Weights of a small image classifier.
Model: 4.32M parameters, 64-pixel images, arch resnet_bottleneck, norm batchnorm, activation relu, depths [2, 2, 3, 2], widths [192, 336, 576, 1024].
Training: soap at rate 0.0019, 4700 steps, batches of 384, held-out accuracy 100%.
Data: 42238 training examples, 42.7 epochs.
Rows from block 6 of a small image classifier, named by matrix and row number. Rows with one number belong to one channel. Each number is 500 + 50 x the weight over its row's rms, rounded and kept within 0 to 999. All counts start at 0. Numbers have three digits each. After the name is the row's rms in percent of the matrix's.
Before each channel's rows are labels from the 100 images, of 14848, where the channel reaches its highest value: "responds to" is what is common among them. Only what is clearly more common there than usual is listed. The data: capsule endoscopy frames (Kvasir-Capsule). In brackets: how many of the 100, against the usual share in percent.
# convs1: 3x3 conv (model.blocks.6.convs.1.weight, 144x144x3x3, each kernel summed), inputs 0-143
# convs2: expand pointwise conv (model.blocks.6.convs.2.weight, 576x144x1x1, transposed), outputs 0-143

responds to: finding: ileocecal valve (31 vs 8.8); finding: foreign body (26 vs 1.6)
convs1.14 101:528492469492515511540427528483572445468561513495546470490437484516506506553421455494473579482465487556477556502452538578449519608483504439527605525521550487476455509468540525484520579428529510503647561492535496511409481536473473504515487616556525434461527453491418557496566606509503425543625468492591523416506591420494541456520463475511446513445583451520592489440471620490481461483427495536494514602453463522440548505558526596497543
convs2.14 097:401530484481504464564582540424489409470465489387404522533453418568551509574408504576454534535571510460516410483527428528551435442518349432401453551527496460441443537581486578479522569492453513550380505474542394487510434535524451528478422496567520580521396502454499448454508495513568567490552499549385437387546381575523503407546526507507450563397483565495576570569516530483423464468554520464424591475562483540467416518572527542534579

responds to: finding: ileocecal valve (48 vs 8.8)
convs1.9 107:452462534592517552555492509463542545610581537540494553529481534491454585496506394466507365462485478531514484511617460492486486559505553544472499413538561473462606560519456471497483554535495585576449500524561590516483523573466536489571508497509517446540478549467521403438446501498476545501528475498463489525455502500475392512509511531520483495489490576498596491538462551614423420503504502632483465595507499608543413483541447517601451
convs2.9 093:566552443544524506502444487463431471523434434448508513431563478436479504463533483542504441491488473503421528424562559482443447467468471450440545467492442493551493503439478611507490558443555435596466569549472534503504476472488463585462419504470434441525438501476541588504414478605520498475538415407590509486630509479532488508486516497499471494540444417586492598503532523511464578464491533451454499520448453570436522493486481479482614

responds to: finding: ileocecal valve (35 vs 8.8)
convs1.93 120:399421521584457468464517552478466509455465431405559516525423479484550447485439478449499479494553478397457447615471483519455443525452430484521608470479505411450487545572497474412445420514495535502542528457576550562502412584523451495621488483454472452441491535458486450459477492491483490447480490518536538498542528542418435498356566466465434460491541459454435514612476630468533477505482503430492462514568474479595510519493502521453502
convs2.93 101:456506523483491471583459530462555502530587428451580465487509472561421504606554517511516442460533495438583437465568519487520544482522527544602536509542448416571471562479526493490462502454506525514456580480501487471408408563504405614510484443483497573508584464597531522462524487525532528536506572461390438401483561453469480461471449522561530498442498531462523435478438444541491574545464503500569522490502404440548525519518487547538437

responds to: finding: pylorus (30 vs 3.4)
convs1.142 097:520485483508573557478483476554521513450533568553457453503602532556454496500478492491480566567478453507454504535435505465518442555464573507383448524586596517523494523518497478488494627459558537530478531489431498446376543483513476623546568452546526559407579488487591561564550474557512538519503456489540503470407527486502479495525612484431599488476424500589596571459555524529524540449506494484502546536503634558527534427497460570529512
convs2.142 102:519558496525513409503484502446445489496522613522577549504469414524481453437472369423434463547623462446503562415601514467518557421537468545515457418472405417602466564485487539534526393402590536467545544491519453578486476468527432604566544471461387522427453436477505436479475536531579551490465496533564529463492477448492526509581492568483622489579492477478493397495518460501488499543517530394496473517503585548515526508482452542489499

responds to: finding: blood fresh (30 vs 0.9)
convs1.58 084:487509551437560457439560440541492544515595509447546442532479466443516451610474521470425526555510454467546517523440557531460408488486426519460432578524454493513405469525593422497429468429541540514458532490501432511464431521462437527504454465452572523480564489506447485370447484480453498457491525515468562536518440415521389405357426489566519506455490525573464548397463434529431479513526560434491492489431491501492471402557531512476517
convs2.58 096:470465485532496490548495473553449490416462477484392560603439477555462500512512523515429510532473480505532455546521410466493398632592521430482493606415508467461516430565402580497424472555444522520499512424460447522516509480563503479421583494509474486481428608444458510532469501500406515491484475528474626568439412543483561552498480559483470499487466530513432493428484530494509445497535488532481502578444543602459456506481539507498456

responds to: finding: blood fresh (61 vs 0.9); finding: ileocecal valve (36 vs 8.8)
convs1.81 109:524536471463536518558562511569518491532493497550462520549520505581463518567598562465474576496469561542615529438422489469505512452517572534587517517487503513536527424483520542533475577521409476599528498479494473444465519499524477572452540533440595533417444480514486525537536587501456562495561444489556502432495464412506514435466644511469572528460557571547410627515428535572426492438524580460552525469470517532496543436533535402579480
convs2.81 096:483505529529577573465566473484485516534526418555457473447524593533477542502522464411541573496582510507482508552515463575420436533511480523561521514456425560542509469578606534504492477532457521548474525533514507499468530545569463424635611467503427535501508515561474523558500499493489505431531557539670535504473445483487451478484461522547561493485536523474589470489456491458517529545543476452577595390505604558550553561431502460504384

responds to: finding: angiectasia (52 vs 1.9)
convs1.107 081:465493518560458384529498550466550511562391513518489500458479542549647489537496498451481523536507447527454530428528568637500450589511499516417490437520427507483410516504525515495527427463418483529559485532543610563516494515474488555431600536525502497571459457573603446541459436530575524492471534474506414498594478529513456523517457394484473396491498540562555532496471579505549578526544445466413484533510488562509476518474437458585530
convs2.107 099:602492484571635490521555514433503595531458470618520486563492483522517580545411423504461515484482539457499503440500508480525538424477527529463555556504482551512489461546454417594592427511443571573506580572567506455545481447597548496573477476401419545514546609529532505465449511492476405452406520442578437516430515499552472504461482434487580543526505470414455502407588553518477497497498436645569440541483522457478492491572555495503452

responds to: finding: pylorus (31 vs 3.4)
convs1.96 111:482488463374527495477455465496518573457520497488471447457568531496472512462535478397430496520551508531497591510577499481525489455517524461461531481496538421518459534411443500511477554466529505545499419580498446458428457466479519498415517498480437510525496407512503426431452407561558487518542416438395407389435479402522450532597456513456468442477516382493478413459550513479482475469416413545487427465434488474425465547391512453454461
convs2.96 101:617542529507448542525499485486481571478379497425561574519511527410495525505478482561494566403516473561518533459450528562453508487487476432536478506481544527513462530456499502498667516500620479517483589560508465540506465443445530572521476495518500529577477466481522500491497491495564442491489441537493562491498594532494407474495546535476565548464488519559472511446549437515513486518547523478517512449484523472528529488563518456543466

responds to: finding: ileocecal valve (75 vs 8.8)
convs1.87 098:474437446438528485434474499456404566457595564524522561489549581470537437511394487486397572483399479478536575521494437601546512523512495418453465460507503549485396551484454544509566547491455566496447490492516559621546522494510458499521574490454476548452444538521537565558467449487545479481422547471515476543557453454468521528570410427502472416540543594477589537480451480509447517520487506578387525515509465504585489547424440582502493
convs2.87 092:453535557583545414493523513521561455499477463497520408506484440481557432426520557460462613531531542535548516521615545453483470537488490444407521544532495439549457406497529548475459501578556453507476505466523553476449401481526457398411416438522483485550462445434524515496501491544473504422517490549539529363439495546552506481509517512531462537473526469455390545483536562467612536458438545539588509534502456520539556518456512561491481

responds to: finding: angiectasia (44 vs 1.9); finding: ileocecal valve (28 vs 8.8)
convs1.134 082:508518449426506464495554545528441443467542582491466528394536455452407479531588471501516529516499444549622518475519565491497508541503431439452456548453473464439553473481581528500518477511520513602554439493603382483551491485402509496526492471446486494451424557439491498438520558575479481480520425485447581460502496381476476401447515472464476511575425546531496511514501654476489440497432512545494424457464493467510513542550501439369562
convs2.134 097:619488463533657398497528499458613556545463516603556521561495548469468474494423530590470646452486540503476566530461566495536477509480434522585500410471478496575531517514471447597581530538444440566521526519511487557594512517522510621493497509549537444485496545577534475466501519589540499455508497579505490484467450517429451564474438439488619558520495511557478567522483527551445563466475529442560516482472513487356502459487506653537445

responds to: finding: pylorus (72 vs 3.4)
convs1.141 097:439460494372475470482477481467415462374454520486484416564577465547460431507487542421475570468471508398535512522497500533452552560455416496488471454502569499489511475547520523487482433552568531612517459488477461483465446484469486458503471613467538590494531536476474506447404443464465512491479488447426463478515466406333538531439494466371459504526535394511461461483425477482468446501486453570520415434456444479518541482423501476503450
convs2.141 102:566547430509519554483488407511590600496528578463574487559449438405463444565426555590526457556523502584497437495509551498533520624495540529507441514490460496513514601524447570455466490438439538443472460540548488566462470521425501517450478494533522532501508571476495462501406506653420455482501599463485420525516563460562394437427478506498469534471484541400516525498563521514522517480414550492600472523485450421538591527542542414434453

responds to: finding: pylorus (32 vs 3.4)
convs1.19 079:465501552579445416467412565518452471576471544499493497458462489532462552494524479461601324463507485461432588497517528439523533564500503545550500478532431511471457468514539476451496476515536528527375527542605546407480528442452474402507484481526421506497520549458361447466453510470492441436503480561511481561494551524428503504407421563522512589482575460416539486470452495477542487540490504555546509566568546465429471410432446464536495
convs2.19 101:598492445476460465520518485509540548560417481526579503510459469498489513497422524539510461549499525558510505512450443501462465637503526645611480553475365490530469530459452519528500438465465498568498483537476516489543473507524557572511501433565536504534456559459500563490526507523549523455525488540520485531421596578558486499453432451443501486480532522469514382530521532396474539534499534414559490410454403459573527510516371476487457

responds to: finding: angiectasia (37 vs 1.9); finding: blood fresh (28 vs 0.9)
convs1.65 075:520517529451509496473469527459414534559480474445557552523519468488520464572383503504492505464536515510535479481427439530478429498559572486504516532571503478455462466499494426379503515481558410535447438502594485532602532459508483469424525526413454405500473498533476502574509431504481443450535528584515483613539452500412490537484468575477581519448466588476562414462415559521529513473480487628497461450552527518524510345490432606506565
convs2.65 096:598474478450629625572460437479581537493485517471488549495492509470555500452505461522557509393459444533545537533545597478464452495465471549471564512500486514499508523492461537568578552603412421450513494480639504500530543522515627450498469573406475490476518488517574496455505585577454477462340503479475416504469503492423523492487481486536514494520546417475515531531523516482495506454409529495525519579417476356512503446543472403415488

responds to: finding: pylorus (43 vs 3.4); finding: foreign body (31 vs 1.6)
convs1.99 116:519550485529482545527551562531523439470542596584543609440553437521459523476498496491456489490408596552554527485452499462509468481474590526583519472517519494534497507422495575602444516481519542455509428565499404507460522426572458422369508562454553434484439539604538516447421509483536495484557495562468489435546505483536492388453455492532621473450514607451483509468558451508465429487523500523463532498600532505432431440532447497561493
convs2.99 104:455407554426390450532547482450495455565501559537473440424420534532458512550433498472548473529530582476432412489535383496547448565466503463576566524546468529482477567452494442390381448559543534516435399480503482460458470546530461494518521510471467635512501467529498479538579445449449538558577532492573503427550519459431543467453481488478497389478536476499462443491430504494513491462562522459359568482586503508433506464551517508476469

responds to: finding: pylorus (56 vs 3.4)
convs1.71 110:554480518436542506471548603531523452481556464529528546518550493497457501470506531511419533516557449588411496508532513530573498506563566530437505469552526507487421591363366531519614475535534527512490483452486440554517513542475536567490477526510466533537379525545524456444528483514519504521471528443523450533386528657515503521561475382505497543490486468480498396480565475518530497430468580518435519465541499474537442582495487654475465
convs2.71 103:422528492617524547524587507373510409542481455521529451480555530497500509490517507484472566520529531496544442519504511538531499415540476541525470537490530498513440500501531578533478582463565486477544474490470515538446439456529478428481488454552474486610558496407521654537486519461465516436528477442588546491435558445567451590530417416577547444487418556434445424457464562474484481523401487474475505458423508473548521407538432480478511

responds to: finding: angiectasia (44 vs 1.9)
convs1.137 085:417553490495480520458458495554610455572518504485513567476415552491575549554570544616477415447453501525499586488479462397449513483515504512422450524571533558542574521555588513520397533541511492464371479474512484381571435510486576509496502532449507437510554460506552520526524457483505494539491450398478534484452513492372516505415486550508532474519456483445431554566515581515513518498484455446546542488414540503466559502476393433514407
convs2.137 100:601569486480582494494455565484598568486485484471457556534518533437476492465524365561526518539464447583507459392469563540429494512443471588419493548487531559521511520518478464508528493468523440519415476533626530540478535460552456493577378469510500554588527502507479505536443557532437432467429568545461473558443445592526556531471526504479530533441470493536516421386556453478448463489503549510553541521451546488519500567496477606443378

responds to: finding: lymphangiectasia (37 vs 1.3); finding: angiectasia (28 vs 1.9)
convs1.74 132:479467514491457515494561563517513445504516499515534597431419409452485589544578523479535528471457518483527496513566456627487457382547439414564548448442554460524546454442493506518576472542470514460484428463569446585516484599489463444515448527503564474528483515543446466492525568505467508531512528388433513463492460436538567437500413503602513598499501551539435476579493497409482553605514496467490457450590482521482626455532554448477498
convs2.74 098:427547460474502470520388443526437470549524503469487532487544528495476491468484448502443355575431546452442500462578484496522506458495562519433547549517488515434533517465536572491509450518502538509588523465448538566440596480549513507501632478475471548461476500457511494536473547506452437575611496495436618496441529521535542528541521463427517550566576507531497496331516450470473485525508493440517494536511473485453495502501529443476493

responds to: finding: ileocecal valve (49 vs 8.8)
convs1.46 105:593523519506538420558451476515565561531545459552560482507528566468462436501483477491657488479542506537546594533537537432564449531507552437450504591511491591555537586519516446578505535435475591513458613552436489451502459543554565534546475457460424479500484590567499601524412475524511515474505462428449581442499484398465474491519523511465501472547569426470473550496512483455448554485505505580518529523419516487510494539383524502389457
convs2.46 103:533503602533467494497530501462527537464437411490510520526463504436611592529436388472548434498441590532561462473537515475590445460412448503460512477459636460455396454520546482470497512460580458450569421539527533517545395521511487543464534423496495417465493467589517465467461510551455516578504606571543463542460405491405507475517566488470530487465479578490531562497496540601570577476534582447517462453440520539525462488471538500519517

responds to: finding: pylorus (42 vs 3.4)
convs1.6 091:463577521450474458522521563512532512487519515492421421557568463497429517425595478434470472481473488544510545509430460488573494476507473457399480535532546527450550557540491642486473496670505527458569523444521564479430451481458528509449486498566456480472467460573541548528526560619532447534506525460548475431494532566484453511493528476405491508472526436510529509607463620579447512549519465464485380525485549520422592554553541552448539
convs2.6 102:586534436445490463557482494520525476502465500597564580566553654470509647537571447418546512464528526534520510538523455462565575525601438562530463466528478494405405440482607514574536504530479523467536546523527551614485479478560563557492429628532474587535533539475483515495415468510453425608475448605516411545533539524479496433484593493503410465568517458468474444559492506561447537420468556444511506479508573533468555529539559587523447

responds to: finding: foreign body (41 vs 1.6); finding: lymphangiectasia (25 vs 1.3)
convs1.29 079:505497477421540513433403496534457507461453430565437473497477564500487580475524434520514578467449559503450482452508517529475489572577510470478439536492562510562505448522452527521449458564466459548551405504601395468473541519478451435510525482512526524539485376475461550553613482565494615559510533464461531386443514579486504523564498479454512523595456549450524545542482526540468430442515514585518449476423498546457626561394569544518456
convs2.29 101:646474497451528548546499516521508487436600534546496430427495524551514496487454491461446479459539422643550553506576487535590501492520525520556507496507462506463584487623567416495494569569414591464573490547465412550516539514403516539477491602500594510498473515513533567522580483429558553511456570507427523543555426482481536459495465591543572494584525429537489574512461484484475496567518490543500488565563530425525598513551503548551529

responds to: finding: ileocecal valve (47 vs 8.8)
convs1.90 090:522507481520402535409560482537527471461475509495500428477552491556581541516639546416426502570532460497474495470516438607510418498535497562503459539489542430464511505490506444507515579440472543504501541534461486471474575488553515494526538587448448524502536456586498481470458559534631468448509402397584529404481455501501455497507526544523546548397467590573513422452517522484509491534519516399569390376450476497529479514545434533477534
convs2.90 100:566498550540469497504475422480452589517485452490494503557496490385491474522514465444577580526451590486556484476466442552584555429467490363483449487543555442490405490484498468518537524525523419532482543453487452467422583480575566408429485643427540519429438567423411470394586420568520480443501450458537478441472582514492387503488572503465548502421447545526510484493551609495485418589619555559464512453446455521529541500481482392473543

responds to: finding: angiectasia (60 vs 1.9)
convs1.47 096:450529523377513510513505527478595444489468452496554453486428502438492536410553407385541450532497490442523489516491506479506541516389505454450497507382565465515411563464463494547445525486501557613541477515481583424403501499489526529443475453531533518468455557469538464536457469537587452531497459567445492435495494482391463489363481449431513516560528513445457470501528518416376529529508504525519415449544424489452482470432542530414466
convs2.47 099:425536501532489429569522497462539466520484543466429559521466437463551555487472533583444582594570525485478475593483520510546508473478490477487531557524510550643530438481454466488479499537446503472472477513508394480544420491540469509547438423471519507565525471545538590485554612467432540495524555562367427477446395462581515525426504525520418476332488535433380393513568519456469466485494533503530487493523555581476519533503461469530461

responds to: finding: angiectasia (50 vs 1.9)
convs1.114 106:453472463563523461501440580519527527541408557487578432447516576435484547484458493398478537469526481418466529488454459525552496536533519479509593546536497463500493510464547419470492489550513523521513482451534494524505504458335525497456427506522386563538529514546440512442454428477613554509446504512448500520645464417507468469505476448442387472582562458549528397503455433425490430530543522558509449485608435514518493454459485585480528
convs2.114 107:464511481451504443529541474487580480499477413457452579488435514513488570527500525512518618476586571554455534604515528440473514449446464467425602579451529537565522523494445530455607512462551444436496493506527504499500505486516480491420482470635480479511551494489484552574502513421448483522430454577519508545432540513486497498450532385435469480552409555563515491518461538539474575534618451436540490477514536519386529434525451581497470

responds to: finding: ileocecal valve (67 vs 8.8)
convs1.97 115:461531539418501521466483510497536554501492514475536377480524454503477548530538513522469466491565518521489468553454453496379625574525565422486451451526566570564479463465601438512458481423567487543459533523471439398507471529418498595521508514489466484534536537418496524386483428536465444469440437501468502523579510544455446438517516431400567512397499439480480518470524611465598486476449520514509513436471508582551361482498496480487431
convs2.97 102:427488473432558473460532539493568591528532509474546475544483492528530511528537457506472482491460534410504533456585586505468529560475538483495535475484536534577450505424543496423522540496477519593550665404569450507486465539467514541558511475523439430575476559540532520471576477414521432604487563458507449465529517459546460536537489541398524542517529519468641553455530526453596500486524449577481539528407539433438486441454534497601583

responds to: finding: angiectasia (43 vs 1.9)
convs1.125 080:543493498507475407507565494461492411437517579454511541535468438532454429533451587587508544515463502469427456429500526478530572594508482547527520522482439409541555521533493479535551513498461356509499550448523588493463536517447512529498449560526572393446498550509487506449431462522498517452622498517507476547536549500458511443555447491548486480459435521469543539548454432603448474465525479462567558452440557491476304534414488513565458
convs2.125 101:527444492556549475549537588498650472581425489455469574529384582447536472450447543529494456487555472503485476504531488562536433462484474416490508519458466486504536502493496448500484476552543497389466522524533574480555459438533594489646477514554477410519415471565582520524535459511493426438421528473441455537512461493544460495462486533480574562527511519494502448495619430356518438430458518498549478592454465575517512496440596534449539

responds to: finding: angiectasia (40 vs 1.9); finding: blood fresh (25 vs 0.9)
convs1.127 082:568472424587510483541456453499499366582542571394510454486490518437425438502479535606474450462455425581520525482555458457570446525484456489452504494539465591512526490491521488617540534395485493480472472540438471522467495504459482545561476525415529443500588429477566513460511496408456426455422516444449519488539505504512566493637482477503467451463527551535508459454444520478512528558502425479512534538449520625485459474646492480446480
convs2.127 106:539457416487548447536531520457560451463432493456505522598467519450561537510469614547443467552461494551471489452473554540407519494502491542413558531544574589501610509523395523526482422465464529491436563560495563501490456514586438479467462503567555478534522579527557499477520506486428492462452502468432437501506485566556551517448505472564504518519533546450455568537600468422505442457445487458598459508520494477420511560535463471492536

responds to: finding: foreign body (51 vs 1.6)
convs1.86 093:521451517533432476466510480461458612582466476450528514547470445469536562480452401450573484574563514512485507483495434528517516330471494505512533451438494413446572405504502508467496564507484484505612586445583522603451489552507448465506451512511421422518553494443454461503510500593557436444415485530571439557471500446538520417517476538569493524438522567546532484462488452468539550478436538500464400464611505480544525597490510541494554
convs2.86 096:575550429500548507561492497501482525519506484512528576635511512498547554493490507584573453594581424562480532543611538570373436493526610399446491544450473496474450475552462450479619471525516525537488510490523483529513499353447488481425571556527538548521587534434535570565452452508535481464468526575582400478459509489487585522469386605517550455552594494414529461465555499588532483477478528445573441491412535501483553532506610516536438

responds to: finding: ileocecal valve (33 vs 8.8); finding: angiectasia (31 vs 1.9)
convs1.113 084:489516508423426480510484566514416483416528464474500483435531455572507536530436507530482435486475498459394523490553484566504517514520444423439484395467485533489549545385558434486418496422492479411384466471397504537506440487459520424499482494448531516468493414444467517372476566466466510539548512441527521425528485389482550406513399510485537565548443438496434485490521483460532550576522390427497495503506542487475472482424541456385498
convs2.113 104:540532520505656498540380502424501492555539500459507511522530502472449463492415496603483553497435426558470501508482563559485607507578471533501455548469485517543566446512470524545442452518491471480474523426434542477541434490568489534586462471560544463400474589466462620488447545605490437433438480575453535482519498540481520532508470575485421572471535565463473461526560523488429559609468500451592421478491435516463425494452511572474543

responds to: finding: pylorus (39 vs 3.4)
convs1.23 084:442561599464550572514494484535531509605499501586489492548461470462448551409502457506350475531402534540476480460458453492464487522545456523528499429519489482509459492485413522445493396524465393565455583443438501544585494543493519469498483502522491501455514478518464485569492507528555497521436519518577431549534568547482401505435551452499498466358541479386483518559541477503549477494443577535458577470584521614454502531512467436605473
convs2.23 098:577518422519580463443507516550452503464536528510555499495501418483577451495580447551496434440463440513475557532495526525437529480496512516547479568400388426500495491499530450584469445553516458508501549505577498587537471525512570530450482513452580515494476568429490494521514434538582384546521564441480476511513571618536505483495496481570540471501507502382546475471455556517540493536539504471533468461491490464488519495424572528553407

responds to: finding: pylorus (28 vs 3.4)
convs1.8 089:423499518488521482471505514438511612514430541444563431571544434487471543378612482428537602530591530502546429496460465446446542416515535390469550411413516510468553607472529616560491492561471548453448490545599513509459571546461475554442497459572497510538558499545511506524528421495478498526442528521509470472538532477540519528464425508464430502535529495461517490504516412463479545558480580448485516518465447410521565514591498565416535
convs2.8 098:575474442553549554632372436540534530534494463520547460464514481482442507524596506533507499437487499543513561520503579588552557559570576509540479509561488487573502477446377506540527481524472484446528473626525557549541462468552525409466546540498479496523462562481475472454501495551535450578498556487490581572411441468457415488500477524499434494571538557528558548508440600521495610569442471407573507381550506547522511503522540507493457

responds to: finding: pylorus (35 vs 3.4)
convs1.116 093:621442511551494472509416522452476456604440428527484442447500552459481535552595514490515493432539445490507477507396564500466463532524477512604512475527531507503492509543515452487511410506427376462450511524522547368499457514486515546484463440417435470489536540448565446456477397542387519484518474551331540490543467505388424442449530414525470450522456513491573521481470559585526511452545473473468504543466475507438483519461461476557507
convs2.116 095:435544540503525527490440499496481512504491463570590488597437524487604570476488422518473482539491518550424540452534479467502518452534487523421561543535408493394573452527485615452561501498510456456576472479495482537531507474546592450585470530484479517472547513482416435581502465529454553529501520435542515437495533481537486505502404472493445479492500427522603371420466519514539493488430530546539461519423493427572518388508477456501411

responds to: finding: blood fresh (58 vs 0.9); finding: ileocecal valve (29 vs 8.8)
convs1.122 109:531501525508418456593599615529494530452523518504514514540533552526440499574586568509502505531509455495558456526568487611541436503491590496516488490496536489585449527584546549508577497473538559563485475504482477548432493572549459462539572538567513474489611494429493450512507480509570520541492514499464519534502527536499481509432584478447551527489466436650592540558491566591482498543554609403547548473490585493408450531534483548519611
convs2.122 106:474519637479427589646606512559466566423481543516539375495437542586455533490435470474461498506551421471448429504452510502512451584553517417489477422481521480500443488462527612449479552525508462422563402485474558452462478486526522560480464516531447461468455500582533558557493517431541563498443459489529563577465477574484559552428553495537457543488479461551644544610463552522548548441550501498547531387486493537514539569504553460528423

responds to: finding: angiectasia (31 vs 1.9)
convs1.2 085:473449474439546587532509499478525456588477490494517476515463542505559573540519526542398483530495513479495388505527499490488432440479553488398583508550520549486533463405444484417563580453503595427481519502437544551574472431498570593462410505529527464519478500521493456558547394554495525429501477461458400450443528529572514442416556528455557465532493629504466415416576438469547561556464502540538490501554509443489467453468450591534457
convs2.2 097:548449477481407577560523422549550528538481523454541570430504408572472515473523554474465486491518565518443467512545461542466460420483560474558543408506514523526624408468443549436525457411509374500509486543513508414412496528565533439535448450490521493491492593508518551481497533575502474564464469500628493503540428492440465609473409439565543537459525534469446459530598587464573532477536513481463401448547481443459565494554475434506468

responds to: finding: pylorus (37 vs 3.4); finding: blood fresh (29 vs 0.9)
convs1.52 079:471491495401506561499471576483526430422516518468468411489438487433556519528453458619426554514565481450543455504501556573575519582484519507481439451519509532486562505457481484449473515501390543465493485492476538496528557425458547553389462524502492478427472499475571528485477484551586511477485529557465411517561500512561460571383471490446487504478390563479542461543556455528574575632587481438467517499604408534470489588489440565522505
convs2.52 098:487546404432548482544477489553429428453506487489485601512448405480413597462513506564455498506541480541514500566541524497468419478526515477516463435453384422504525483443466432454475434443503503594527440455456527477436550503497485487429506499520564497546405510493567491504558436491517304468432418570516517479419485521502470459566524398498625490536442535490434530485527668543480446561514469504474428443540544481447548463415475518410567

responds to: finding: angiectasia (42 vs 1.9)
convs1.57 117:512507497494498500465521433416503410484521501565520531518561517402624500547598423545463442506508448475506508475411608527588485475524594417495486437527514533495532492506420543488509614509461465528478554429466512474521543451506590477525469452529527515521483560504507434463417399539483545462460438420479468429559417427461515451386512500557554495400480562397544452493535486541536583590578447572544479483507528477497578496530511442522515
convs2.57 104:435530532500409455490492475536493522570555531482514526542512459500503538486573522514487561536524515495470514579497515481551539500431485466490459555611540550522478486565402487468489480469558426552512430483440550563443597594461600582526496402479509500519520436429541476507488520577510536622443531463597443460567481564456534655545414526480502506454504485509594520544489390526512527530535466528529480489550457512495552575466481462510576

responds to: finding: ileocecal valve (67 vs 8.8)
convs1.62 090:527523534578430457491396506505540515565535550432512521501469474441573494454530536466623457493536504502505476461547452496448462542504526480446504534510568468499530504523546482495618432508492464394499427473559413554441461535536468503573517512467451449498543524510516438491561602558521452478483542457537545434499427527648480440573424553588527433415517453524558487556490630461522482473445441592413503539460493525566472488485441529397437
convs2.62 102:520463550596580476509452477572499501433514576485474588432545502527542494468567475519460489456558518537443497544548507406469537523581427469516430481470435466504454413547549498470522506615536537503486527508487500546538551464519535449501472473476440583441577509487474526448428505575496421469519550538533528506421497483589515457580509524669529501527443446552471543560441484463509496437488506501525435496413444520601543585440561543577433

responds to: finding: ileocecal valve (79 vs 8.8)
convs1.42 112:462547416479573504454509509486511543526406420422396474493452494501463484473481425561477520573535459487524536572536521436515513592567514512486509602438480460542462532606539471456465502453527418548507522507468554480477521513454493567448450377485479483465483476491412541494589563468508514568442507476611503591451455503490558652496527536488410590466579389435580489518445507446621457477500485542509486543474478512538565522520504465474508
convs2.42 102:522479584491514531530505562487440488495615568528631497548472426571573449587437470510563511536455458436509578485550415387528525484521452505612441509623604465445540459496502617531501501594436465460471505479442467539527525536432572433544579500455483460544494552529589500485628456603560493547542460498495576505490506445437512564482512557550539537513479571587524447558513524494489439511577519504476476445427460637511437530492543513444515

responds to: finding: ileocecal valve (58 vs 8.8)
convs1.132 114:524448526492500450438403425464517421412480456492476423512507441449563483439494416400522455479437448475520446518397491519537355423419507529484517514433497494470539553515489514492503531470417541462465456495499494457573467403485498471631501459513421473501494559580470420519451449463473497546490502418436551439479540476522463426409446487520438474466504436446448515454512471441503528405523432479452590469442535520445534465502494365440509
convs2.132 108:480549530419512458590571648500449591429460412606492514445579395456501490506490428518600510545497555485504427451539530462382486453479523471476603525431519495469517488519545448504593452484447432507508522470512436439635522490453561479461517458505428561546400537515483628405538478453503548534516545547436500397448455609567522555507513439427501494502478454438517490499484496621470511490484483560455508560461496491497595500497513552585476

responds to: finding: blood fresh (35 vs 0.9)
convs1.118 101:526496441396488478473584477514577460449569453513503473523437408535514565538499511544537540550461481569429494471474545477505447469473414488476428592466491542547571457503461496502499558473504548398458481464405494413445532611468499434457523422529493492475452498508496485563488476463511539464589460392544486430462527591483421403351569543495441506534532488458512482590474537501497516473491471504571485481442525514452661478502599494547482
convs2.118 095:508482439532472519489496475499536601514555474480578504433487486524584448489519544521472492556513595467410442534539457406519428473521447548522494468534515544465507569441472503530397617464568494445563416437519538541481587511494511609508444530482470579457448433461475542480553560570477469541508595458496525551544506449491458504479559514458504460439531479541578517537473515500525474531514547450581479460604464447497560510467405526413537